From a checkpoint of a small masked image model.
Training: 10800 steps, batches of 384.
Rows from block 2 of the encoder of a small masked image model, named by matrix and row number. Rows with one number within an expert belong to one neuron, the router's apart. Each number is 500 + 50 x the weight over its row's rms, rounded and kept within 0 to 999. All counts start at 0. Numbers have three digits each. After the name is the row's rms in percent of the matrix's.
Before each expert's rows are labels from the 100 images, of 14848, where the router gives the expert most weight on average: "responds to" is what is common among them. Only what is clearly more common there than usual is listed. The data: photos of plants, animals and fungi (iNaturalist). In brackets: how many of the 100.
# router: router (encoder.blocks.2.mlp.router.weight, 64x256), inputs 128-255
# up: expert up (encoder.blocks.2.mlp.up, 64x128x256), inputs 128-255
# down: expert down (encoder.blocks.2.mlp.down, 64x256x128, transposed), outputs 128-255

# expert 49
responds to: class Aves (95); order Passeriformes (80)
router.49 119:487463461488575373533449552506539477458532452553560466477586469542489478470383599580417499539503528413594481498508517448519493501523453461510490482458478488514441513531505547514563456567512388494488462492446430559421583431582522574503459475518427489539474533529526537541584494483466486446455496540591514468524594624519450531443463557530476455450520520545452500484525505498518476517502
up.0 095:542400470437513508547459474450515443541479477569574504381477560487480433502558437506483582490508473553496555534467442416513544525494606475489406550490551501460539453440606465495518563517454553450530500521609504475487470385467527471569499534488427511446493428409504547497448470559445502554459548425465516519549572556485573505467458441490531492503490440427464506482508493523483474538547
down.0 091:550538502527521528521505554544508518473455535448447522510474420545525468554518503503474511434564583494421543426496514564503450517466551494554647517530436471450444525596423517526504490454529505487475496527564550482524523578436499544483556550442525449512455482499490457531507424533514498539534486436491502548443445387514492508559510600455605479460460492546622432446571408479579532578399
up.1 106:566476464494463494571410582487647500389431493457470527477526484435499410470407509549447501511517565540439486472507469521525499550425506468483489592382472554467510557527457377513536508478562419532498514476491505492441548448486578456515503550549424416511532496464480579515595527500498508399465421497441495419524539535469554537470489533456502443490485416516541441495472515526521522523585
down.1 101:509432571482469492510511543498470388508541552510560520498466543501571566428522554543539470471369625503519506503466419484491529482487502385558445519527452539473512432476520619490454479533583577494427657585546425487442524466528518485504493490448490440476390462544586534468503525488548530500486483514455527540502520529508534583471479442439550480535401519492512565427503561462439518525436
up.2 112:559511501413505416517452608541473456459374520455464506467500512598458468526451517484491450473551554493520535461432620513491554458481512547514441534487530465588481509502486518443627428482486551422538442448488599522492529469521587429458401472481511449482496534577509554456553637525514491489509326502476556512478512480529492466493462554457642455524522483460524513584515508464469507538539
down.2 105:488549412527474558540439540445533473452558502448445554470470481492530594471507476433562485614490588503463459468409522523462542540528452430571509469429505485497597543409539474486452452439457523483507501543518492469500554475546428461553450469445493528503432503439489532440548524545525526540466482514475552508521508483359519520421544488473428511566556483429661528401447475432317564441486
up.3 089:514453465446448568467491482628469380572463478489559465472412433501506445465548479387543385371555484577519519434454553478458496585482465504437509486573528531509543470473542519483471504425510531562520498535514494505494480531559490375518445640499452471488509480493505553558427477556596552493553492396356545544418498490560501454494443451387472558636502517458530477463512469448422505493508
down.3 082:525460461522455456467525470534490557480482533582470479495480463489458534553479479461565457521544477578564480461527450467483415434521518530410534567472509474563514521539526434373547551500472488492620473543498601559545369464417486417498447416498502506529553528474552550474483417460526445495550471481559513542423494497479508455527457431535455436450537448469450406511489491548517417432634
up.4 098:494471449466570382499386465466498489516445534492437467507541424532539479436391508545470546493433531451533491525447572405483497512503497585464463583530465477562498546496561498439530527527458548449489595495491493586505573471490594565508429394527450457454468477503578527493542431562533509529490370567516563465473556615524574446510548541437561433487542468445429434658542576532435487487506
down.4 100:491451550488536560493505515524472393460512524500507542424564509475516563570590476520515468494529569500511467463503530462472560576511446367556455472479570517468451398434536567487522498476504591456433508560512510465444541524492462512488470578485493490471506484468552476434506490506470449476470490454500491539558518433412522490537505542527483481561473471409611533432484545525419661562430

# expert 28
responds to: class Insecta (61); phylum Arthropoda (61)
router.28 101:498394548565551437485435510466460427534538490493571412443523522524537519430531521487519477524471548460485508457437583397528566583512432566461469453505522516487465490542583546418521428470490505433535450511427449492462551459548483454475510453500474468496500403500547557531625418528508471480496468540507559552566533528471438488522490549423560461520529538485389525551524483486494460491385
up.0 108:575414497579521446524371500462516448422436488510520445442456472561538465408478475557516571576550478524542544543445616454539531539505489493383489483530463496570523509467522443487540519548432454431479461514453467444439506385595462592484518528496401569508582461531518492517487438519455348535518440520480587555504576473489527420488467525426570457482574520504436403546498462500481433463490
down.0 100:523460536470480520463505563472514439478567529472503547520573484479524544491485484476584445481431584394448433466497479483411499521514491447588484480442551533516457470395529563549426532536501525447422477488478465515452545548507539604405564531475468509438481513488430538461509565408496487452440492499468443494480436515413555511571524557546540510683467503385516564471422528485455595517497
up.1 075:577518489393546460562512490601514507525457505504535516519428486484509445594492463544522449455559489529550474432456495450522458463514550504443531614442571497548536513526471456454541521521522548401550460515581585511517375503503434431477449491452573479516556571505520555410359453491495524547450502481512493476383486553553540393477508452493498457502468429518484516519472470536456527503605
down.1 088:533495509536514486525490435510474459542506507470479422495497423549493472506495532451462514471539449566552497438446466494545499445497475556420492555522473477559576551571588433431582528507499529604562549536513555544574448474490474419594408477457439518445547448525572605463461391622539472517528485466496534580461509438572509531481429511488552461377578518544433470592533452621517369530531
up.2 100:500492469581518589503483483451555543342379559589520538413494515463537481520538424495542503567515497560513519549465509527505488481593602423365483418483521476524568530447535424525427516536429470479459556443548503454475521449554508536438564508515417514500476476488415458495452461440466380493546545545460498493565553436412553560514489502531488531525498491495506392470514435533469498450504
down.2 100:558520473464528490437466505354551500434528541492435543501524435561495455495435474464480497442499517406469401477534400588500528394508480536595578535485483519534530591529543553471485517513435546541488514529516475596483495473495444474510583555488472483467560523433544590524480580508384542552511529482489482451390517547484560499486545527515541425520528456453541515526433482612475489426500
up.3 099:482472552535487432456448494505631494572472406474418522456524551487440489471430498454373469475442546506399488451482441676428487516473442521498499513389460450531504605470472442455498536561546497488551442456483547535535474516490451520479522449469541489446471524361556599576480457483520520491385580345509519516453467520537604481533542419515517550473550491425482472561444446515527493576504
down.3 094:444558443515547476501491505516451461504499497553525513469448510540541538575466527501493458466496549542496478548526505539503543534500503441575456538589549502370466498403503478522379436522494410455482565590580498488496487491451509548568526532553528432504532490534410376554434464549511549578465412542485408474520459583584560534485523560541543505472444543532454507481666566495532442564483
up.4 101:477515480419479615474492506566474554478438605519548515484441573385523438510543443380483402484580457516537518511537531493471516507558506388485399459588457517461511532544543483529462494522513420536488545476560568486494490491513494509432487605469484556532550479502390467549426477488443485466553535428473478509547507530432407479534428425502491555480465380503557429404440471499491606516578
down.4 105:546566511486510518451474568462506544508513457493448465453445469498500388390414474515428476448491449560445494435447475554499558397553516531496560557513387475525596580545492498425506537561415489577482468489541487493566414510564487536584511553511504564545555523554572575469365492609390525555570543486575582464450544432567511470472395515468478493391579429531496510537480516505496473446515

# expert 18
responds to: phylum Arthropoda (72); class Insecta (64)
router.18 094:505476436537575571515559478484568554515489522425567534573460483550455462547504494458494512520551511581431539531509492460462498511540559516377540506397551544482547516518630552535503543503521517521593476519604459546459437423415539461400548455496459587398488430517490518525452501391494511567506544565498553509477511589512477453558466537453482477495437520551605448486563511502497565571474
up.0 104:511478413547519566557578463471559510557488504455514413570573396552438575411446435484579460534402444487368544580541529491560588497473552486443520627542507531588500551513471467441514457573421539468493446484471474453545547499488491482532472527511488552532524506538407584532530539458474448445501530491505411408500492511548479493570497506517440532464562517441507449503376496535534476479444
down.0 108:424626517444476478498501616560440443505560441440552544597460461472576462478458473523553545498486544473425533550512464466463501533525571474569532462531564395430482526433389448480511468437561469500502511469576506548553518505440472554554586471507479485487545509478539441575520520480525540499541488530609499569531479530478541545550492673499499467423478501474549439468562483479463570538419
up.1 074:505514513457445594449462481483505525477540594397482551493461459507448523458510547470446471499516428393427433550438513430518493464430507432482526572517509487466562438554554521557452510484461504528434473533443508483531501519530418480493443590541504487558389514490534439526518547511500571476502496474494466550527547512464461536474580484448541483572444478510558570471597545558557476466442
down.1 074:547429442551514546476496490509526500477454543615456500507367469506523526529519561544483499524550553549529509511436511544528538607499520512465485497448457462592502495431491588435476510457518554584542587488524505460544445478471498453496464400546522582500485492420513452439429560532534503512527579513466482435513508473467501526466481466560510504499482503552471459527596536521497499612561
up.2 096:401556470515452449521484481581501514459385453470519447480438494561563411534444484563437504606546539513490534380461414466524491507481462550487486578440511557575441590453485509459444536548544468505496482431590445471342561438502530507506381516485439566541476501488521498542437547416535530554516454516504610515601521514570477447462475530492426522522533427592466413434558528503531502492464
down.2 104:508487590420516485490456542434446409516498533483450488412488539505511467460530541464487452482411536459455541483521508491420532488458537500577445485512449438456542475498388465493528424511489482553440496444486462485484552529565485569596488550563553470510515487452500620463469589482394567579562483561488526478442566492509520503405512568487522445498485472552494500472446493533482441558467
up.3 099:502521549557557519389476557578493555465558520488524477567509518568595436508508498409406453546526437555482514472405530535407525573467457478538457517422560503474529482566568419587469517452567436546522482506550485516547518415525461491451451494444539436437430464462490491538521515475584523508409535487510497514535506558527517361499544435445586591522500514479533513490535518544474590555558
down.3 099:443585535542466507530426543496500519522497551509509476438554490427576528460483448501501517469495524448539516425516451455564463456456451457523520513496436468518438545622527505516560455544504488425385479517456521545427526453571462448526532518473457502676491517451505549514548444619454514436483501488500443581469515576501524481443546497426558461505487517473446494466425414510577559348558
up.4 106:636461484634536578516564485507532560451498431453522556458459545465412551504500510487449561506533539517543493435561540483522509486451483506393486443513544502574684510530572471518570478487469489454508517447486446454504505519507547482512474430440457586494584534535429530469455494497418526485499520543468584492358499478463433565540437527385400532483513539485523459454481431476476500489491
down.4 109:462564486490502457464460508489490497510579452474533523485561488491603499542562506534492557591465448424407461509479528516501498545551567496616437515630523510530539463510474453463416472525557391465411443417498516456467600561501547588521545536512541506513544507480446427551572546512377452490485443522552509532525482441468467581595557553471517489449541467430552466506513522445410568519454

# expert 35
responds to: order Lepidoptera (34); kingdom Plantae (25); phylum Tracheophyta (25)
router.35 090:419465587550483513415488526512491490453552393525501499461490615489478551514423584448566467461503560406453469483464528439500529441418494537582527453473492476595520492495520422552475429546433419491494468488530473504422476596570489552542491458479586515507544542485562444444420466526594600467484496459491500471507458507500634480412465544512463577445554541477513463518490517529450505503486
up.0 089:537545462412480526519556479478588481488487513496560545640488402532575492468560527485457503515417455508509499607606489503480603574580538442417542513481520548432540462451408566483460492382405473512547413492479542459499478509529557406501536560513482468483477513530525557496510562534484445482538459466554424448489523495481399483596522436575415553527448474532579520440413548508516505475518
down.0 093:499515553463541551495571500478518587474485543525519449444458533518432540502554526481527457448486594550441476427497488538533463381406424456446491551451477525561515451577539460488542533443524498505527423431510526445522443453503514425387475472493512472477471496521521512449532531544585514465449558459480542535537425538576501532499516390466397511588509431509499526524456522604492507392509
up.1 082:578615469521555574476521400563494533486482528539487535497463439623517494570555442443430466479438506570498506524496459556503543499604373477405552520446562517477519509543490529473495463465458508522472526485546463481538471368447489426473507500532428514491570487561448527482507561518460446566495485569433495482467491483549455575552546448485501412555454490572498595585575495495501407451571
down.1 088:497523552496544568472548508446492596478497567534423482511416514557484550414522551510540557468484605584491459479491442525531550447470397468488449497441473472534530469518528508413545478481496447473564406444474517484496456454485507412462505477464494433470601496532506580450470545571528495458504540490462485459456458530543517491477508431478461472500537426428524493491485525554503492432534
up.2 097:532528497413429563493574445514478523480407470501433475510494505520517481401520422494499561599442589414518499591522540578524494497488494501469490500503548527523453515565567510409562532478468389545483497513455571449504481537506564517490424551527433552529498537502448527415477517472486563537472569451500522431497533427406457442482492512517380527505544440558567480421540646442478489476535
down.2 093:460508515562542483518402589474426411549560529490557532518535477494580481559463513534547423456571524540484592483523436488485562547445474579579480534472388486497443540464473458524503486494583534502480591493525535568448548482497470526568472458407413500532532566524559517513476467443452462499473480549495527512463577586548569498490456579546570464470472473471495452507455467508540592583433
up.3 106:452556438609528487543512512483458641488565494448487514453497477569477545407522446480497482518470475478522567442603575456577545490509420482479629436512488554575449434528461596507477418548508546520541473501473556465408566464478463481487469453476481476538549481504409529548543530415392506414486381554477495528462508545384456495446481451443536507479488396502425480490529440513566496509512
down.3 107:529545560498492545477442572527467383562516431521459472553480507555590477613580544485406545524506516521526500512430517479478546584507597471529407502459456446484563506509421512397585497482497511503466506447529512468498464451537461530612553516535479458518532481535562524468430555420422513482489482465519447563425533491517398528490532513522476421478457477507439460504450487464482477589471
up.4 084:535497476451588443539568435548473436495526501505399501571493443547554577492566509482362483525453461550469493529445501583524478513569516460476548494503531458464613539558533496495487467510435524548547514455452482511488497431525517471532624446547507426483468441601520591420474539488540437513484562492489471438392484473440495522550498505504461441555395555478654602537516561469465448512476
down.4 083:472455542482532481495546478448484532461444482494459478438462554557477466434522549527493552489496624514469520426518483551525502439454460474463429588476516446542532535532548516446556526501539461476550429509442439455459464446538473490490442506548511433465572541502510616405456561571552501512536577462446474508515524506579505475519557422432398490563528423484568493475452497534478499443420

# expert 45
responds to: phylum Arthropoda (76); class Insecta (71)
router.45 090:469468479467527461438513517551564482536478498476459440471546496556596429456566440468500416544417458495441567454507469503445475472574583487475542506531438446500533577475493557431544489543496607520484503465446486529507457577593426521487550584533519494469432494507441602494567549479472517496571477463472505571485571572519505481578463490486481618452469494446568458602381571534486460466403
up.0 106:572521492509435483508463563618436596500493549519533527549556491476452507479552514461503457532432462492576569471490458488526531554470535468471501498478630530518403426572507507484555438486513534477511548446533471493551578601450667446453520468505533570539494486443425499484594470547467386502461539540498543445474524456456479493584502505531536522530429481554567481445576520453458601474518
down.0 104:413521581487519474542492549459612398529503565513550494499535484529465518596469516525526587454579491541516501502470486437520505485465534503534465465551515465463542530494462443604507483445557483544434504509541451493584500541528472540509507446535502440490611470538531453461562519523490527512439519494502484490589441522545511466475496572491515565498597607484430474594508419556475503528523
up.1 093:565513446541540538539518610493452565480542459498539497560578429399532601550505427522444432478489522506583518440537559522575532477531539458555382506426488467460541449540555416504457439505437488520549456438574440439508548511469550460492518456547559581487500481460480500493482503523466495554392519460355532529527518432445528492498525493439473446425280434581483564464515546553457546499444
down.1 101:420502533510481503528588528626473465475370577558575494500506492483437433510479475529563581493569537434620528459505460546492508453510476525510527482518572551540531496529437497596560504518603519442531457452478509521525485485514537509544510433590443471511595446533531501427469475547459466470478543517496461559461430467458449516452535539495431508539546481486409456547475480529430491513588
up.2 087:573553530494438569479428435518588459545431529537425551429415552522327479477470504488526554451594506553463486513465516526468502445459412480446551501509475482553504501521554379605573599492594490547483496537452548516528440474511488467520518428510459490498469484591549525439464532515488444510454566538532550509402458469557558505444517488462523405551582551525496564546589466510456498502505
down.2 103:563456529509467522504562452476607502478484501511493480481513444543451459469487472481526451477486461501463509478476501479466555392444437419474514558482458588534543478588581493532605505510524552563509506553441512513503462504561473443429456476451477556465521484525472594435524500507471514470480529457492475483506494544511463453517537481506465517496525461459502504576403493624433506487530
up.3 119:541529452556441447475574454606448565558488575481443547462525569474456481405562547459507440592442466525572545481516502503506568532468442515514486439533571588569438407520503550519552435527487485477529552498451479431452495616518530488477436522566504558508466502414459513488513572511484441449505573529481515448395531479397476522546553516566461599480507482519570455400482573480551580524551
down.3 117:462542517400506555498431618437597504552555517519533571503440525513465536542497448510593579446601499463511540503497534408501414550451532485542571399500492487437478529476480447506484497457557532509522461534511504516578545533529499530503533511536458375520534503521571489484521501499507506525463493504568493478565448468442560436431415558477529506504523586472464468490531475491506468484500
up.4 103:553506528550491498451583519471498518486506457544507559533464549520431550454560523492462461528520520508577378501540460555463506447503563471527528540459435507492465480559581478471547536526449530524521487576491403514586446584534500534411414478491439578440504507518475611442547546558513527526394547493525470460472499565583476509562601441545454534458419490534491603520452545485548570515444
down.4 109:452516529518458488523441502595503476561475442478532519599461491464566472529404519547521508529499497476508509467533515412511495571486570560553553427536519480536419485519428541522442477530523513514525464443546517453537594537537494552585546532576506448566495488503503483589521468516497521470521436516521443627513450448533491488497431523450483512462531534526449461538516466460531460531451

# expert 15
responds to: class: Aves (83); order Anseriformes (26); family: Anatidae (26)
router.15 094:553468424497585472534532507453421531401500504548580554446487590452540404539443515387594532426453519561554499492496427436489487486521525436476523609471468493513484436499485454470536509536488513520565572483570511556471511469461534515483458499467478430462468482571416558591547392504559619513471490530512482549590626503502535568451503501530501507600555416511476455560486541454488485439429
up.0 102:598502556510481491418539525457620528453572474498467360505517397518454464455504423487466510578461576485497476496600407573473436454566611478372535507455507462436542547445584460475467518439493462532430569531469530520488390529510556486462502579537503504487543429496531474467444503481416436511512580413558476430514525447454440502461444494609504494495474455519463549566507512541602457469547
down.0 090:468553476565460454514502547516507565559478479508599407524554456495590473486373454550532496424393423567497594550473454503521462503538483484465446518479481537544446473528468401508372448498617525468535440545457537490484492489489549494537507490518478529478489510548526509589514400550456456558510445483519432542525477527492622523500420500580531543433423507470375474518578553438520388613492
up.1 094:492478429434560511505467454537410571474510530549487488452503567537471512530545542472529522472435523473387459473469489511536416470455472459451537553464432492537446507543559503425534465538493570486490614426450532475467628466485490533430447479477364534560427539534403496568544511466445535557492526529455560455542540509517507494460464592419456439520502443491446514552559558545463463447445
down.1 101:569491544506423488443472462534496443434538539520510475546496543527540493538472483520437530447536533569581524485557516516488528506504455545496468452570547469468539463460521561474538498425472451501517514494519463536445487529547469425509536577517522454460508486421612486590476534437468581438599518493469439526399520459523532445454461543441511566508508512546518478530529481497542543456411
up.2 093:476531483543435498530460506454542461533470577410422470548461407564433558442503379503539477545541414474505507604457605543498461552543539578486499509520523549512476562429606489486599491446583466489517421646349579480527549510474495439523479473504582509476619418533498466371505511551471417638428472508480502478509461447466495393499487511540560490486507498527536500504439489533505561494527
down.2 088:521483470602484442532513431488450514507486564490435522492558425513427463387454480485563510489495541499482513540530422515464434540396454452416547557438532452503580475513516456540529514477495548455550549561510536583536436494498511417611481439482429546436611493523565638473535420576568407522504547501530518423500446483480536470454455510506542537574507531441367479474501469540556468552572
up.3 111:489567515449475601518536639520474538474580418442548480592508570489511559466487520486515459517509474515525464494414548499521587419505442511483409386446572453521395502517474500500410504517552411465432496581465561497448501551674408497450528491496501475528511530471598392525436553400498576465513503516509416503473483520487477445405500442563528525492545472547490497493510495513433455475540
down.3 113:567449543573494538504441489477470527638477586458541426487489473531502538500469467470520497486388458429460545462517495439490500506497593462556449545536380460491459406504505457494525407520486587517490453568452480521450493482461513445507465521487546574557464517476443645436555519539518454490475505495493563526429543570464582487552474527509594449469409548539408503447430504571597491556458
up.4 098:578541551573496615462460506454599483457421511455483552528425357438478387473489458500492546528504512488529509490497409570454459438561552495483517489420559478442534503451466514516569571466431482404465452548555513584565324464480456546437491472389414481440574520511518534498469488445501517547498595436451536557484535517484480538514578492443437552501469427519472434555515464551549481466543
down.4 109:473536471473554397588542523441537476444549460454528501534666532502615502442458440581467533516395454467398482543532472503496449508576523557502581457530475537576494525479498551490415491579512488514487393524499505519478558560468499516459592470501446528497452551554456448533455377547457360481508484496517488441562454395587550523564477510481506516446515477424531501554496527455470549539517

# expert 50
responds to: class: Aves (98); order Accipitriformes (52); family: Accipitridae (46)
router.50 077:581522455487521525622501460493481489554467580543463473562439510592515491499573468545570542448503539515461565500533441441568578519487572533443591524450497489433547448451430513573464493466494547566477490551520532431474544526377515405588524461555543601571506532433566481474565525420452493571467473441444553443472563459446504477523598517492488484544508478535469465561457418456543408485481
up.0 111:614572591517489500394489519501464552504525392530541487539500496615569510489488483471505506439450508492519520471521559507415439626471487554490512593538550595529494444453488474479446578372512452478481404515573558488551567580554498484557492554525536465449487481475586398516502432476499565425463423608559509520543515452522581457567542532494461477523549478602488549492553525531496572505525
down.0 110:486452487522494491458519532507496612446566485458454576487435550473475547435417524559425543527512480556595473475482490537472478477600442464459471384503467513528428476539589541406538514477521535546531407473475444548413548461525506481477508451437414469494504518517493437466397461516555458521547567484550423471509454542469546541506466563495490484489534505395554527523554558432475433374470
up.1 104:474513477452499508549433530441477491529362560533453438493459457534536445525513497560566557432517528565511535522533415459475543557436543549441607491479470559444553446405440603522468601542559554535519474553488544518545489426416512491533452508498438474487460492492513565622572504479491520505434466511459469490613484512585471551484542428439519444588476496518433435567393446487562451546503
down.1 103:401469596467498600472449566522518587516497411529564511488452555527543489590510533556459490494561559516566448503488614509488451530595510477507477462543507521494517503490518548469402503461461517516534466462551485580521504504535484518483485523462430479482489542535524373616515506469456536403488406537538386526479528484498471507497477558486535434468513428532564462472582475408366540469426
up.2 102:552541516511443478493579495548472544463453570507536498437462596602393463510557491491462548454614548512501509453531416528457504534415487429494484580453621498538438478463502383531466612533548427493481433513520506530465429444492512450434493594576454634492574495421455486423469497418454514560513513498504456473525495521545540500474448475503463456551469515380548438549467485488419510551500
down.2 100:476540552487438559470548522441422626470494520532583570559490568478508513530458506642495548540569546500570483507541512554488495535485510530536483486523549466492453441464494496487407542526512490493481495485469479562428555480536560557489540430589543394496473490459467446498483505493656466456458548574534480485496499480467470562506491571479483451460468561511462516415582475411477491454506
up.3 095:459488431542471544622509549493483509500516474453499408550451460456464503393485543577461577601499499475535469462415559534588501422514440551440416465536515477507415437556545534481507466521537473448491529522485465464463473558540544361493522436486462515559576526501438507489455555496508464462504516498523438505449451497452355510490448514550485485509449479461438565452548537433495538432476
down.3 098:559578523597447508389529523490488489501527470536582476508474419546492550405478490467556522485494505534519501506545438480353583505437450452542553561535518465514484483551469449569600544527432467480526536580470468482488487506459502496437451525523483558360495439544488543512517409533566530487544438471476487571454505522473411502446466498509491533449518473483394521506564456600595464555518
up.4 101:496527482448528610495425451482502494473628658502469557481439543431480534448496489431483518616609495504441495562435425499502501445526407490492442445473447440476510491510504473582517438513524482471471485569505417606479543390474473476507446358430482534485464504470496468470465529518532517561506593529493580508483438514544454538472459512508575531537530512451481474532532483540499474490505
down.4 097:445407564447503498478528510494458489499534595584490472424528583534489527542540540439465485453542504543445569491494454493464497475462564517540458459543470422541510468529484459512487412559451525478486507403473509522502520604551538513509520475636465519500500508486484548431531517525436542538525481491465481492404532503456496479474455494454441536504503596503518489478412441521446566541441

# expert 4
responds to: phylum Arthropoda (85); class Insecta (79)
router.4 096:523506567514435482386479557468519564514533511460443430519497452536500508510574440438457513573481488428467449574467551451398463464559530558490517521429514456442517562534522470487505486459527496572423512543528545435493509543477542507415556503557582622448464561400464443474570548491506464530477482509412533410543469586493527391488549522519479487484470499537512552527523521603543501523552
up.0 097:463471490546564480510560526550534508642511628410391535505426582544412600485529521473452445562530487521490435563514514486539510503494441448507554440526532456414499430530493503534510454555507502471527617541460477509407520525549374511474470442575593548508501438500514483487450527420451495546526524589515445544350528499517480445480500507505571449462475435495555535432456544491485548516493
down.0 096:518516538535485531456473540481483444463527509499449536497464490394587553523545548477497424535452466502526531450544447525478580498473480453581487487452542601516487428417420580497409493551548402483611398498509479524471552529478572555529528518567565465541509501492612441486447448541414428477490453543592455535491429474490499530478484489485509463503500453456536440459494501449455532473482
up.1 092:576439537554560569456418518457482381541576487537557504497501441470597459574519483470478516494455509612589621522497552456425512560456489448478452498436457416448598542468514460493463524456426481553518480492574495571485522452507540523542552510465459463368465493578564528621489493450489431517484489452532585487524545483517539509519466498531525571550577494520564476545457463584409471548453
down.1 094:541471512523510502528493559495506386594550485464525494508486358527529484558514527522503549574597626491570476477534511511537487567419498497469535606515496435475484472482469491543538475552472458552448542493536559507468426461567519434548492534490458516573545546538555556535544593420536532415501451479450520528486532496527458516480538537514554408478575517452488531462478396574576519495498
up.2 098:424510463612493557521504501487513518548510454544574507451448557526385438448515478519431459519565409531582469502456498523525601498564506541517540523478643499520523547550508472582602478564512450504529565489437396556523447461430438480506472422594519519496562491537503559541523587446465427551428553372413441498493502568445493482530528534523505481453410488492407535490509530458501453493438
down.2 098:502461479503516418541552549500504413412492410348524464550577559527543521386541527457507543497472418467445595418509480532509539431446541491481513466466652586466509465487516500511519452516497476463441485551512461454510469514540402525478495543500504506487614525595486562507515477537453493498526460480510530540528518499483495582510533516479540559480447452517538487470431474470514452525421
up.3 099:517428454405485622559502495452586546592585586543442484501448492478489484518469521575528495462558494496496455589546525432555515534538507490464508477529397482476487426523566554528513550493439470571521555463449600502502409503435475502490404556513523462551413523480501415498437543527492491492513588437539526485405554524422506465413466498543561436479549577574560484500588565489560475534580
down.3 105:504495494474503551458521516491498401511551429530590495389507579551510567529514430430504387525489460478457583514522510485431472538519502470590424460482453506440444480470475430514570507555493546512493457585429491551404484482517458549556504515512574445484491470515469605517530444546515458453416483480590504477463562513503549476439481527528536528494429543461518501509404472504457499563391
up.4 088:486470446569563452556582519459479512440450546538434524469500610419492408528511477530499507484451533521571514421539504457572482478458401492438400498486536558459528482497520474492433495523357526491499472450541469543561524409443531446502553554463486497561421583462437476458477482515456553537577503495510595519430490502508466560599519418549381478559503400545477466546485518518486520423490
down.4 088:517545615516544417411492514467542506553474507481459504461530482507492568570479436431428542491564548484483510435546467452415462465428504521471434531477452435447532584534472506484508515476406535535439581542562468464545416443492461454440446516476459575399523511495554540417466511459568598503481510468454605500530500558550535502436596485559563448497487517468496566548465494657555550527590